Weights of a small contrastive audio-text model: encoder activation silu, text encoder activation squared_relu.
Rows from block 9 of the audio encoder, named by matrix and row number. Rows with one number belong to one channel. Each number is 128 + 32 x the weight over its row's rms, rounded and kept within 0 to 255. All counts start at 0. Numbers have three digits each. After the name is the row's rms in percent of the matrix's.
# convs0: first width-7 conv (encoder.blocks.9.convs.0.weight, 96x96x7), inputs 48-59, a 7 kernel for each
# convs1: second width-7 conv (encoder.blocks.9.convs.1.weight, 96x96x7, transposed), outputs 48-59, a 7 kernel for each
convs0.34 100:174146123094070074071090106124136101101162141110097079123143107145106177117116113167129089106112109113112167105082148162106136164134088137126139153130159118121114115081125143170095113121122121132138132133088133125117134142117087107123160175189165159113
convs1.34 103:118112131138142155148138088104117113156161146136132149146122085185164171136129116116108097104113138175180113137142147146126135208223174190114136188062099149163115115099097119140106118158114158101123143139154144144139139139109101128076083101111125132113
convs0.35 099:034096111139147103093209127146109136137159112139136084061106056188104156155119125075069084104117131130136115139157156126127133076171129127092171156116122097109148175129183181169166158144147093079172130183155126102075102101056101097166114110164139112107
convs1.35 104:108088128118084124125108079073079138075153162105083075070100073171159110118164142129059089124156154151127156139127138131138158116126133159149210096172154133088130125137112107138077088185151105179101106165088111143129154134131133153138111137164116145171
convs0.36 104:121124136163187157118115115123088121094146129101095144176161136108192121110156138255090089099116128109115097086088100084076142118128113132123143170152153162084099121116108140119092124123139105122096092157154074158147123115115105159096147153105174098191
convs1.36 108:175131124147100097122134115052100114152147181171132098130139159157087170103106185161116115137124115108127149128122123104067057121076148093068129133164173138182108157175119145149155133111076162106132155119166171103099134123132151156105113075170141059092
convs0.37 101:114120156131095126164117078105105096075094067065151130079114148164144164123133098101039057103106120126124103066097161175113091178167128126143116133057116126107117145183167144129103142153097177106040127172123190086067081107114097125145162128132130107145
convs1.37 099:145127095127129132136114131129142122166154112119107090083073151139094085157120120082112100112125150147134129155120140179204184130130127129157130122127102083101108132138077104157102118174123113111105112130092035137139149111099110100129093158143094162213
convs0.38 103:163155132141116047118139172137174151186131106106129153155133136121153139123159175140023082085102088120136090163122113124181157159069132106127103162127109147133117120094125164192136127090124150144098122193096096060116080087132121139051128139109125051129
convs1.38 108:146121120150140136113140101102095104094098145138154119138210137128110157088159096122055054087100096117124068086131125142178146160096129078159099088142160185171122097081143080138150108164124181092128111115172143117122073111112146100102123124161162170107
convs0.39 102:097123107070123216169095077138238233148151069119107089117180206130071123096108126102129130145255181095116113099115228165168125105141112118161187081170157162123062086103155140122144146137118063115116089120179142105093134147108134184122120106093085126113
convs1.39 096:137116173116149204121098105126133085144189166137121103153180220056134121073187104137131154140151082098088102091134149107090088059153086141094151114115141102094149169173095114144130143103148100169098067096158101170204159157163157129096125045096096104119
convs0.40 098:129094087112103166140129171112111149163072153119153100112089169142110153071086105164036074113072076120137139093087096126137145167160097114110103028194180126117112134141185071065087142082165131114151110094142118085079117115115160086139102143060110144133
convs1.40 093:102091139153129169181165174137141130131106155104100110104128074179134103139140162123025090132129131116096107121128138181157160037107153109126124197169091114140142120174143092073109109108107183163120120122096129101078130133137119120243135070146165103183
convs0.41 097:052050052048023045095171156105124154164162116125098129149148177073033093133179157166107159155161166139114141141124142145148159118115135179150147137140152114106111105094097111103119149123144142094138128136080107109098110113150128140083090194161155160149
convs1.41 101:118093101073096136154103089097108121098083181156150107153136131109131147105055108100157146145147165163149082111105109158181184114141101127148117128106148158133094092125101096184151119083067150161138123148088074138133135136176152187153145161168178155151
convs0.42 105:160092097135124130166152127173143128099116155159163211168151184086101087115109097137137142148127121119106147105095167157160192166100104085045165116148148126130140133104124161137142154107058127181116118134125165203148164105077080031158111139104130124101
convs1.42 096:116107123110131139180141104138125112158170132155099093151157182124128092118114082124090084109156133121107128149120154176194188148159139138144103132113120092100065075091128147124118091165127131127137135128125082145150159165129092103066116100112120093170
convs0.43 102:075091104100103125096124135105118124110112116109094085107093106172086101068117076143221173130089091111129143142147172175171129099129081121103143213123155172176108112058126064128068111085131096144084133089127068165196157125079069044109131032152109148096
convs1.43 096:091067065104125127171102115146159165168147151128135114083092112181134092086121091055137140150135136130104084112112124112156128112111102169070197111088111122132149167115221125085133098073137173122073101095129142125129135154180224223124135139141133137148
convs0.44 094:166149120142101107175093141143108160129137096103155140110108130124085105110163135184025024039033043075098117091085079166212168137098136141124133120132126121150121138082166101130167101094103110129076148183102168102155173138149161112128079108085179134110
convs1.44 115:112126123144130113074130093107099108113086090106151136128143151127123161128136127122148157162168153135178064056058098148169148098135127131150111098188162120086101132096100090167164077068074110098166142139164187125135093065128111106119119162118124172168
convs0.45 099:115103105101130105174134152076170137107096159083092138127082097109136099158137131154047146131139127125150107150122146144134089153114155137159152125166089100140140092113111094133157195173120070103169118120062092143160077198255190079190084085103183108169
convs1.45 092:159115142137108143139173165193158158214112177127088109053084105126182080133099166092110134131172139125108107099128134155163172175152145124187163206103114139130140153147154128124132175087096132113119129141109126131162197106145176138093147118128086103137
convs0.46 101:070066073086205184168105120134111135154124126077089146171186140154156198177110080108137152183193154141106105138149120142149119106160195146107095058150103151161140153101077196185087153117081122144054100111169205167154111182158148139134136140175184102099
convs1.46 095:198157144114089161184150139103088063073105156185143155149123161076126129138121112180135125108106098123116147141119095101140115168162089118142137099100093152142098140147099129127112134117128123110097101154128064141077150167105104149177203204129220188134
convs0.47 093:111095103073088102079117120141170214135163144144163101068109092081112213160184203201018059086057081121118131090103096134152193169135054159121133172127183127094133168132227074159164069119133209149161216089104172072155104123169164134183118095126081142163
convs1.47 102:081069088076072128212140122081064117113099150131140131094107109101131085137105106101000038084086120140153070108089105118151175113139122173077142176159117101099134147131078093156176141127125128108108140139075188094095088091137043081128106050139166136171
convs0.48 105:149117152177144129126116117179146141093110128155151126111112087123059217136105082131255213084070103101106184164129130149121153144143131144060109151102119106085128155151197033119114122184090169163181212069132121098095064056122132167181064145118096165127
convs1.48 096:121137104103142156151117086090141143135087141109137130147142084107141113098167032110180143114113148145136127131132112122141127058137074164087114153096129098145151096087102203111123142065190118154123115166113067123135152144131122153090107095103092068146
convs0.49 097:187145137109143108112107091146185164158135106094130105155138157125081097151128118164033072102097120100103177124107102132139156122102123050136122194068131178113139124128156137093032107122130145090161131071161154102124125163135134137123105070089052110141
convs1.49 093:147114143152119118116116095092121081104078170149108121136138090137174119163113094170077101102100087124141047045072098145142177154148195125134091148139164158120103113094090111107093126085144105142098147146140109160123133153106106101102152156160150155191
convs0.50 099:129110118114076102117059094137126136111147093064072056063087074087105110126165176179145116110106108126114093138149152115120125131067079098131111183061077113112109093102061066117104115121114097125100130148105072076106169208127135144095124109164159137190
convs1.50 099:122110097101126172209135131173156116072062160162144139061052070180143151143088113062131128138180161159166138128131153142144150142115096101104103132133118103122137141127109085108074100101105141122141122083086130059085119169173166126094159147155097137133
convs0.51 109:216146150120132187124091055100086135146114138107143098084148139150090168099205119049171109148202162126136170111091114155132102089132109174055107156117068089130142178132127102164184055177150068109060083133144041118122132079113118107144124127099130164101
convs1.51 103:074137191107097141119215131124076101067122089093108099129118083147138217076151096150142132133134115112130211143149142151146170149168119190113108143196183139114124111155146107075173144060129099113167129140097103072090118116130154136105190153116158159181
convs0.52 101:207151102133129126103154154114140180169183139162152133123121123123096074114095135170148195153164157152158117160180109115178173182105135173220149113113126117060079087108228153178177171123110156102115088141147111123057086110148138190224183108059099171197
convs1.52 087:136136157110118173123181141141116077136172120149119139150123085141180100132095134109115114114117114132098086106106129103091117143175167097126153116085121103105123162115166080174124077129149083165130058118129171145132146132126088072114158102129132145114
convs0.53 101:096147158119096116089129140143116100111137141142167130132107125096126119105133085161054068101122123111129183216174108130131109102146102177136171171106080094112111130119105120113128176148133060142184113078123069130115084073118146164125158089105085140128
convs1.53 102:103112144152142140136104157107106095111136140088084115157138105160156100122115101154050080114133141148138117115115122105126104181185127166116137131118118110138128113069147171135080104141128101129082128117111145075116147116115108121133131116156148155116
convs0.54 106:088140108138137138141067118072076145172173118131132138140146124081136097063175166194023095107074098138182120122124112127118137130082093061135094089173145155113116117115138105119086131178128120162167105150150094160156158143135099109079143162073144114095
convs1.54 099:121143125108057079117126132131117156152114143124104137167130083111077144121135128113078092131142121134159052110154159126102141117169120104098100137066074116085081125140140078118150172138064054144189101141141116163140106099114113082123130106127141125117
convs0.55 094:081088068091141150114115116109127151148164106124112105111136134164181167094088070087094110116155157139137152139142111129110113104078093091086127133071106109124158189147145125112125131146137144098112118143138136149110105120138120141212153131084130161113
convs1.55 090:179156107083056040054200180164146103090115184168184165131102100108087097121136111124087104110130156156159106110121141155141109114142099115096099102216158110067027044076112131151117109130142125133148148131126099124118091108128114119113115134132139136120
convs0.56 099:135121172137117144050077129146119189117128195162125162134179118137192142127115100119049050100103131152155134148132106115156178064155123165106131144140106092130091133081111170114127042151075125157109042195098132116157138075157139235081130104122078047066
convs1.56 107:134119105147139129130170144175124092085055127147146128135104113075178132133146075209067085117113122124113035073097145161152136156131137156076143070128114114140161122190101185022129093135157117053172129076209104076123145165108164082133138124161120168119
convs0.57 100:131127124162165125151103088133117124128107185186178151149163178149155078143162149115074100087077094123142179175132072146200137095135154174138070098127124148113087100157091116078111160113113145130170145140175135089110122188174163167093095064121178125143
convs1.57 104:126135136121117143163136168138153100128130135163150128102119138044079143154055118092077099126134149126121090113142180175169180133103143099135065031125139124147152148135109144124127055112164183142130150111117098144167178169169125109160132159074125164103
convs0.58 102:145138142185107101128125094128102134162188144134124175136095128089060152063095162082126123133145146171168116106105086137143201104143147112124148167127099089133104108175162143176117112144085105128149088134127169091114109126145153138101127160202133135120
convs1.58 098:169210150148163098108161171123141165146136086122157161122093110094122116123170100122086079124138128120112141170169148122121149199174140174113121056161108123109164191160138219112155175078102122172125110140132121116126103203119106133186123130094134157210
convs0.59 100:116121140150157147046137147081137137154143128073099162189169127096136133116118148180078105104107133134153091103118125093156206117208110118134097218202099090108120102080150138082105095113206037096174189150109134117108112128138157159110149159090071148179
convs1.59 101:115142162150143099161134182110137133154157149187198147109087064122151092149117154190083113089095113126152086059091090093098120109111186084136131191118125127140140130184144064123134111119065160104105178098135189116132167144102111120158140089150176152143
convs0.60 097:123125146110134164186060129087085155137131120083098120145139183127107147132141146117117131135147146134157190115077110103114116188151109120150116046169141142094160147144082145158096119174114159110110190178141122130154140131135115106160149160124112127123
convs1.60 110:061067086110098102136081092121160128067120162126114105077122135158133129082108084052125140125136124128131108098098131117061050139128093113120124145113122099120140112128135144146126144137113159134107139149117153130136121118134138157090144139146164084114
convs0.61 101:162241108108124154174153080056100137135139109118100112137157147115167131083128171147071103065061078116130113088119112113082076146130139134117092177067109145126124126128157151059108166090060093103136143156123125146105107126146185149139117186104131128140
convs1.61 098:134138103128177161092114136114088090113095162141161161135105190156173096102139144209116133122121117119126114115150138124086088236165146163169135198099093100139137185154127144149090047122138060080091100108117119130128081116113074137164145102113196119112
convs0.62 091:058078110141129109128131140149114148095120130100135092110151152098201145094158137114020064058057071089103079107116108137130113255077184133113133078160111113143168057080182129173145107116128095118138177124111158111156133059154149156088095158109168090138
convs1.62 103:153140079118108106109102100096108142127115112129152156142130130137090175123119192118097128156147149140137059080101083102106119101091138108127087195206182103135133118120169047107171155091101130094129134149139113104163112098154109111115158107082134168087
convs0.63 097:121119134125098114131160097144138114146124134129140129126124132067095103128103098114188143198168135102111076074155156116113126119110184168108159134104134153171170176134104113120134164158156127129122133157172191151116138142129102089144121143123093088135
convs1.63 088:106097090129113109103124106094111159170197147159144174173160149153129153096116127112164124100100113113128215182145157160139128132108125124161150132109121139116107118103108125072075155158155125176153090148101097132137119144152138158157130159159120122131
convs0.64 097:110160126096122086112119157150136092096138154120133135137153115116117122181113157059065116083096105118143178085109122137138145116086168129134118173130124131142160118147138173091173105147088081097176116083081165095132127124099108109103091127144144083080
convs1.64 099:122066093127100129131125092086081115086124208202157113063070088156147095113133068156052068098118128116129102109122124129125149139138143120100168042132123124113142133120106124041191160117153148143100142148117136109121143133068122064084087090138131110147
convs0.65 103:159156118134175123094088092105171170133152158179174149125099102063128053170121131187084086122154128131171147115120147132125116142115098208180103234094109122139137143136109130115162088082147214143120095171104172081136104120112073093105157080134104134197
convs1.65 100:069124107159129155206117135121119096101120143118106134114077046083150041115109148106130141160186167115157135145122095091117142185059170132135140112197132104097052122134076118129128114123140135139124160103074129123114106085175168106136139111114119148132
convs0.66 104:127164159160130154182126087124110133152149053072101110082121135138062105130024137149125178138156149144138131166139092069051114144167056086126101154113144116100121119139215107121219115108137091076134070128156091174199222209172152095180144079183129076139
convs1.66 087:178166168126170145117035133094101110095134121124109107101137119174206037175134107178096113120116099097128185166153166171154163160133176091106253168152134125122160155173107116107086120087097086165105120152105147154159161179133150103181096134184133128194
convs0.67 096:115078079104110095143150139128115147171159148116100165178094108153102139115078133203045100113101150162148062128145096128127145149126186101125090136166171168140113096091174131173106100113154231113128118120164096123123124094129138197139088121151118105144
convs1.67 098:116092105164185142126156113098073118095128102097123145126174155088146142122136107140052094107133153176197117113138149156181207127169156141167100170168163148139086068078122093123107140063099081094094171158168187134124096122087093057106119136100102060115
convs0.68 094:117091134189136095139107093112153132080107146112108150180173125157142128139115103068064105116088102104104069140166110102189200094185124187139110085148124100080064137203172177079160138142133071161118133157106240226109114128105106125180131128149108099115
convs1.68 108:176173152145154112086163135130095120157066104128141167167142146213156215127161134106117139127116097116116103107130096088116164090104072100096142105174112112127114094146116157132105051198090162138194157149162079146093071156130090140129114127145134115131
convs0.69 092:124122123100147158104098133122069110119084152173124141124144146089163117138137083159091150138124153143158117183161113129111122164094126128111131169214154140137119108126134111116113130144050182052064079059129104099186150099130146148077143105117148158127
convs1.69 077:132122078103088119134216168124109111087164062046097149146164139113138093130126113110087109118120138149144156134114111095073059186084150175116116122113105048077112133124017110156161144107148136103110151125143130112124059101123109112057108119101105140130
convs0.70 101:104107113115111107098178103101129158188193137119115132182201199070184125115088145124234212184166157127148121167167155157134115067132066090194157157112082102103140205203149138077131123120085071111164184156106111013005000060077129159073140060157065147132
convs1.70 110:074059045097137152130130112114113113120172144084085120090072121121162131134125120095200161131131138149125117109131132109095123175159093152074196109074099108102113133113154080121105115082122077141096086141078094070058060058039040058069097075141086143086