A small contrastive audio-text model, trained from scratch.
Data: trained on read English sentences (LibriTTS-R), 49.2 epochs.
Rows from block 2 of the audio encoder, named by matrix and row number. Rows with one number belong to one channel. Each number is 50 + 12 x the weight over its row's rms, rounded and kept within 0 to 99. All counts start at 0. After the name is the row's rms in percent of the matrix's.
# convs0: first width-7 conv (encoder.blocks.2.convs.0.weight, 96x96x7), inputs 16-31, a 7 kernel for each
# convs1: second width-7 conv (encoder.blocks.2.convs.1.weight, 96x96x7, transposed), outputs 16-31, a 7 kernel for each
convs0.80 101:55 68 45 46 63 37 66 41 42 42 37 37 52 59 75 56 57 67 54 43 40 57 51 48 40 46 46 45 59 59 47 44 51 28 35 45 48 56 64 56 57 55 40 47 23 20 17 32 60 40 53 66 50 54 56 43 45 40 42 49 42 52 32 63 76 56 24 78 44 49 40 29 37 33 35 37 47 60 43 39 40 45 45 68 61 58 38 45 49 71 57 33 45 64 42 28 40 55 46 45 60 46 61 51 49 54 59 44 56 52 36 39
convs0.81 094:41 78 58 19 30 59 51 49 52 41 33 53 48 38 65 58 56 49 53 45 53 30 26 29 30 50 53 39 53 69 62 47 52 47 20 37 33 38 88 90 46 46 52 43 47 44 61 53 42 69 31 38 41 45 22 30 31 24 41 47 44 47 40 36 72 68 29 23 43 43 38 47 41 54 49 61 42 50 44 44 32 56 60 40 57 59 59 48 47 61 67 39 53 46 44 57 53 41 31 41 48 40 37 50 71 75 69 80 66 43 30 37
convs0.82 096:39 57 56 39 57 45 50 46 38 34 35 39 41 45 59 57 54 39 34 26 54 36 40 39 40 42 47 52 59 49 72 56 60 50 54 49 34 36 75 54 59 56 49 41 59 77 61 62 20 46 52 57 59 47 47 55 39 26 48 53 58 66 61 25 47 65 53 85 50 50 41 53 44 47 49 32 49 50 66 55 52 59 57 52 54 62 56 59 38 59 62 55 56 74 53 26 31 48 50 51 54 46 54 49 52 31 50 37 36 38 49 67
convs0.83 095:81 52 39 58 52 36 66 61 62 57 44 37 43 56 47 43 52 57 47 48 41 43 55 57 46 39 51 55 52 61 54 65 50 43 44 55 45 59 45 47 38 41 35 45 41 57 56 47 51 45 21 40 58 43 28 36 59 46 49 41 49 48 43 67 57 38 47 54 33 47 37 24 51 52 61 59 43 38 63 54 30 49 52 44 61 53 60 46 52 70 52 20 40 35 53 57 54 34 40 62 54 36 30 70 73 52 68 71 76 66 54 32
convs0.84 100:41 66 67 41 23 27 28 57 61 54 51 42 42 59 53 69 83 60 44 60 56 69 70 65 56 74 78 88 72 48 50 68 69 51 51 39 41 48 48 50 36 46 43 55 56 51 66 73 68 24 29 58 59 40 33 46 40 35 43 56 59 56 55 48 50 65 43 44 41 45 52 51 52 42 45 45 38 56 55 57 53 48 50 33 69 51 35 43 52 58 45 46 43 61 66 56 55 36 54 44 32 47 51 64 43 35 29 32 42 49 65 84
convs0.85 100:66 56 48 47 70 53 43 63 54 46 54 68 60 47 53 62 46 72 84 44 44 53 42 45 54 57 55 58 50 49 59 57 57 61 58 51 46 43 50 48 51 48 45 57 56 44 43 56 64 41 53 18 48 56 31 44 50 42 53 48 52 46 75 52 70 61 45 66 67 48 16 56 66 59 38 35 48 62 66 58 48 60 48 37 38 52 49 38 26 36 51 53 56 52 33 48 55 62 38 47 43 50 27 28 57 43 61 60 45 45 51 53
convs0.86 106:63 61 44 48 34 20 32 39 44 50 51 50 49 45 45 46 40 60 60 58 68 37 44 40 35 33 50 52 51 38 60 55 54 57 56 62 53 80 92 57 31 46 33 54 59 60 54 58 51 47 50 39 57 55 51 41 49 45 37 44 66 62 65 47 57 59 41 50 56 71 50 54 57 65 90 73 53 40 53 57 60 60 50 50 40 42 47 65 56 62 69 13 26 50 53 50 49 46 47 47 51 52 58 43 33 21 53 81 81 51 36 42
convs0.87 097:53 78 39 51 61 52 33 38 42 36 64 78 50 50 44 36 34 44 40 46 58 17 25 53 60 59 60 58 47 44 53 37 57 40 43 51 41 26 47 44 58 26 46 29 41 20 32 60 71 52 38 38 41 45 53 53 63 56 48 54 44 43 63 55 65 44 34 39 45 64 29 32 40 59 62 63 66 54 48 43 47 48 29 43 37 34 42 61 35 44 50 56 25 27 30 49 53 72 48 49 72 49 51 42 65 37 36 53 73 76 57 49
convs0.88 101:44 38 29 48 41 69 68 32 40 53 53 51 57 44 54 51 65 66 50 53 63 57 56 57 64 59 67 54 52 37 39 35 34 81 63 63 66 48 57 71 68 62 59 46 52 42 47 56 49 40 39 40 71 44 41 68 49 60 59 56 34 52 52 49 46 34 53 57 48 69 91 72 31 30 38 45 49 66 57 45 47 57 52 40 55 51 47 47 63 58 39 42 46 49 37 47 52 42 56 56 47 66 60 48 43 47 27 18 28 67 97 80
convs0.89 103:40 46 70 86 62 57 67 45 43 54 59 54 52 58 32 30 33 42 61 64 82 62 57 40 42 48 49 51 44 51 58 47 52 58 62 39 49 56 51 50 63 71 47 40 26 33 39 30 53 59 29 41 60 62 42 35 47 46 44 64 60 55 52 42 37 47 65 68 52 45 45 49 53 34 35 54 55 49 52 47 37 45 48 59 68 69 62 53 61 59 39 62 81 56 47 56 57 62 50 43 39 29 32 38 46 46 48 39 45 50 50 64
convs0.90 102:36 42 51 45 45 48 53 38 42 55 54 36 27 32 56 66 62 41 42 30 18 28 44 47 42 42 33 22 54 73 57 63 55 25 50 54 66 57 77 78 78 55 52 41 46 43 54 52 58 70 51 82 55 38 43 39 45 47 46 52 66 48 40 55 56 65 59 51 56 41 62 73 51 45 43 60 65 67 75 69 63 48 47 58 60 41 46 47 45 59 57 27 33 28 20 42 44 37 67 56 51 56 57 58 68 65 62 73 64 57 53 56
convs0.91 101:23 42 17 18 52 52 36 49 47 52 45 52 53 39 47 58 53 40 52 55 46 35 51 55 59 71 78 79 52 46 36 64 60 68 47 64 36 60 64 68 59 14 44 76 66 60 51 60 59 45 47 43 45 61 56 62 30 56 65 63 39 48 58 49 69 65 37 60 73 51 49 46 28 23 32 68 41 49 38 73 61 47 60 61 51 35 43 49 56 44 44 46 53 69 63 38 45 71 52 46 65 37 74 75 70 33 28 45 43 51 57 53
convs0.92 106:40 31 31 66 58 87 67 54 38 45 31 39 33 46 37 48 44 77 50 34 27 27 33 29 34 63 66 45 45 48 62 50 57 47 41 40 62 48 49 65 44 38 60 47 49 57 29 44 29 55 49 42 72 54 17 30 54 30 46 50 34 49 42 60 55 43 58 68 50 34 24 55 43 53 76 52 38 50 57 65 65 41 47 53 50 46 34 72 62 38 27 39 63 45 27 49 44 39 29 58 45 49 63 44 45 41 46 67 62 44 38 46
convs0.93 099:41 56 59 48 47 38 62 49 49 64 62 35 41 48 64 50 46 49 72 60 47 45 54 48 49 37 36 45 41 42 41 49 52 50 41 58 66 51 84 59 41 33 53 49 42 47 59 56 45 45 55 49 27 48 67 57 61 62 52 50 36 48 62 45 45 55 46 45 64 76 66 67 63 56 53 49 58 74 57 49 49 71 78 54 54 61 37 38 37 41 62 33 62 59 37 39 40 50 65 55 45 39 40 47 55 51 48 40 42 54 56 58
convs0.94 104:42 44 56 44 27 18 19 60 52 65 59 53 43 47 56 62 61 69 80 76 73 28 46 56 55 65 64 61 56 68 59 50 44 45 43 63 61 42 41 55 57 47 63 55 65 52 37 36 43 69 77 73 51 41 40 51 45 43 41 53 61 44 61 50 47 57 45 41 24 29 45 54 59 63 57 42 38 51 61 58 47 30 23 24 67 62 53 62 63 47 37 66 65 65 54 46 39 26 42 41 56 57 57 45 36 49 67 72 59 41 42 50
convs1.80 084:57 58 60 61 40 42 39 59 68 54 39 74 42 49 57 33 67 71 51 41 32 42 42 29 57 47 52 40 64 60 65 43 42 57 37 44 52 57 58 68 60 48 61 41 40 56 53 44 30 43 53 42 51 53 67 55 57 44 54 59 39 46 55 45 43 50 49 42 37 49 29 47 59 73 58 43 52 39 55 64 41 47 51 59 60 58 56 53 49 55 49 63 55 48 50 45 56 54 63 59 32 52 56 61 52 70 56 50 55 67 65 57
convs1.81 090:54 45 19 43 65 57 72 47 60 56 53 47 48 58 30 24 41 51 33 56 53 36 39 40 45 53 67 57 56 62 65 43 21 24 54 37 63 57 55 55 38 20 50 53 49 37 28 35 51 60 43 57 64 47 46 65 44 42 54 74 40 40 62 66 57 46 77 77 66 60 53 50 59 59 72 66 56 48 53 54 73 51 31 37 43 37 52 51 51 41 41 63 53 32 41 40 48 45 49 42 41 48 61 48 56 46 57 33 35 45 47 53
convs1.82 098:48 44 42 42 61 65 56 60 67 70 82 61 70 66 42 40 35 49 60 62 49 53 40 39 43 44 62 63 50 50 40 39 41 55 46 52 38 38 40 36 50 38 38 40 42 63 50 61 31 61 52 63 44 50 68 65 49 62 53 62 46 46 39 43 44 48 41 50 58 42 57 69 53 53 49 60 43 55 53 54 43 40 34 45 63 64 44 40 51 48 37 57 39 41 42 52 46 42 56 39 39 47 53 61 40 57 62 60 47 47 48 22
convs1.83 088:60 49 58 36 45 53 49 29 45 47 43 48 48 42 69 33 35 36 37 33 33 44 50 58 62 41 56 37 48 58 58 44 44 57 42 70 41 26 46 60 45 33 71 41 44 56 49 52 58 56 62 48 65 61 47 54 54 62 38 43 42 45 51 31 51 54 46 41 63 62 57 54 58 52 60 70 48 40 59 62 50 39 49 72 70 46 43 70 63 52 41 52 59 44 34 39 26 44 36 61 52 32 36 49 66 41 64 64 55 54 57 65
convs1.84 101:45 46 37 41 40 39 48 53 39 50 69 83 49 50 54 44 47 40 53 61 57 33 48 56 47 58 53 66 41 56 52 42 48 41 63 66 52 43 30 45 47 32 49 61 74 72 60 63 60 38 44 45 51 45 39 45 43 36 57 60 41 58 45 49 36 38 32 35 37 42 28 53 68 50 56 58 52 52 53 58 55 49 32 24 41 31 36 40 32 39 62 34 51 60 64 68 63 52 51 60 59 34 33 43 44 50 67 57 51 49 42 59
convs1.85 099:52 54 47 42 47 46 59 48 55 66 75 50 46 42 50 52 45 37 35 48 63 56 50 58 33 31 45 66 38 52 58 44 58 55 57 53 45 46 63 51 28 44 57 93 70 48 20 34 59 43 50 59 67 38 33 57 48 56 38 39 69 39 44 33 38 71 48 34 44 42 60 56 39 26 43 62 56 66 54 41 35 45 48 25 37 38 38 45 38 42 50 55 80 71 54 41 52 56 46 61 27 25 29 40 63 43 50 52 42 44 50 67
convs1.86 104:46 44 39 46 50 31 37 74 53 53 72 81 71 67 53 49 52 66 57 56 63 44 39 38 34 60 70 67 52 57 59 57 48 52 53 40 47 43 47 51 52 43 52 37 44 49 50 52 33 69 53 44 35 45 64 56 51 51 41 44 51 59 61 69 56 41 42 60 54 60 27 35 51 64 58 49 50 46 45 45 41 53 61 60 43 52 45 52 33 32 44 67 64 45 36 45 54 59 28 30 53 60 45 50 51 41 57 62 39 57 63 52
convs1.87 094:61 56 35 39 41 44 31 62 63 51 58 53 64 67 89 64 47 47 52 52 51 40 39 30 52 49 39 63 47 42 41 71 50 34 31 66 30 60 63 48 64 15 41 48 54 47 47 46 62 52 47 52 60 64 47 46 64 61 38 31 38 57 49 59 64 43 40 72 67 54 34 50 51 54 67 72 65 53 59 39 47 69 61 56 65 46 50 51 42 43 53 51 52 48 46 34 21 19 55 46 40 36 50 56 57 57 67 48 36 46 66 63
convs1.88 097:56 69 60 49 50 47 53 68 61 54 51 51 45 54 49 44 44 58 58 50 37 41 43 20 19 31 55 63 51 50 39 38 31 43 68 27 55 50 42 57 41 32 49 38 15 53 42 33 47 28 27 45 36 52 62 36 37 61 44 65 70 65 46 35 39 39 47 45 47 38 56 52 49 33 57 65 77 53 73 54 50 56 40 29 44 41 42 42 38 39 39 20 29 48 40 54 61 43 37 70 63 35 46 55 59 69 64 59 30 49 57 53
convs1.89 111:61 54 44 42 46 59 34 33 55 57 57 66 49 58 54 50 46 41 42 49 52 54 46 50 54 70 84 98 40 39 55 57 29 49 43 55 42 34 34 64 59 30 62 44 33 38 56 23 19 57 41 38 58 50 34 61 27 58 66 45 55 46 36 43 43 54 56 52 63 72 34 34 47 54 47 34 24 58 52 57 58 45 52 66 58 70 47 45 55 57 40 45 58 52 50 44 40 52 39 52 47 37 60 51 39 38 45 56 64 42 49 52
convs1.90 097:72 56 37 49 30 28 48 47 47 57 61 51 45 31 45 47 56 51 50 38 40 35 34 47 36 40 50 36 43 58 42 50 45 30 45 70 56 59 53 39 48 37 53 54 58 54 41 24 41 52 50 34 41 56 66 45 79 68 58 46 36 37 24 32 26 40 68 68 66 50 45 50 58 62 42 57 61 31 43 62 44 28 44 53 58 49 46 56 59 47 44 50 54 27 22 40 44 58 63 44 47 43 35 41 49 36 35 40 52 48 39 28
convs1.91 096:44 47 41 50 59 69 64 41 64 73 74 59 56 52 52 42 58 57 58 52 67 46 26 14 16 39 62 61 43 29 42 51 56 60 47 23 40 45 45 44 46 46 61 45 32 39 47 45 51 43 28 40 57 34 41 58 69 44 20 74 32 28 38 54 56 44 31 52 54 43 63 78 73 58 60 60 54 52 47 28 49 37 50 67 45 65 46 33 45 39 42 43 37 27 32 46 43 58 51 46 31 49 43 47 54 36 57 42 46 62 39 41
convs1.92 118:48 64 55 32 32 47 49 29 38 35 42 48 45 45 42 44 54 72 58 53 34 62 54 40 56 61 46 63 76 71 48 49 46 74 60 54 44 40 43 67 71 41 77 51 16 63 57 65 54 50 31 49 72 58 56 32 41 48 49 58 55 40 53 39 48 55 46 40 54 57 71 64 66 61 62 40 27 41 64 62 45 51 33 54 45 52 76 69 43 35 41 47 55 30 23 30 59 36 46 79 55 64 63 55 56 39 37 44 43 40 26 39
convs1.93 092:45 26 36 43 39 50 52 23 35 48 47 44 54 47 36 33 47 47 44 44 44 64 50 41 43 63 71 35 39 49 54 44 62 65 46 52 38 34 44 59 48 60 88 58 54 53 44 59 64 54 46 62 66 64 33 26 43 52 56 57 49 60 46 46 55 44 47 46 47 45 60 60 57 72 33 32 60 59 38 38 38 34 31 32 67 61 60 41 23 39 43 40 48 51 58 71 51 44 52 41 45 60 64 52 43 62 51 46 52 52 43 46
convs1.94 103:39 30 30 55 63 50 46 64 65 62 47 42 51 52 44 45 37 39 36 44 47 59 55 35 34 35 33 38 69 50 43 51 46 46 33 61 53 46 53 32 31 43 48 49 35 47 52 59 55 41 58 54 59 49 41 48 45 57 56 47 36 33 49 54 48 56 51 53 57 53 38 64 79 68 54 48 40 66 61 48 34 33 45 47 28 43 59 69 62 43 52 56 67 71 72 37 22 38 25 44 54 35 35 45 48 43 46 45 40 52 38 45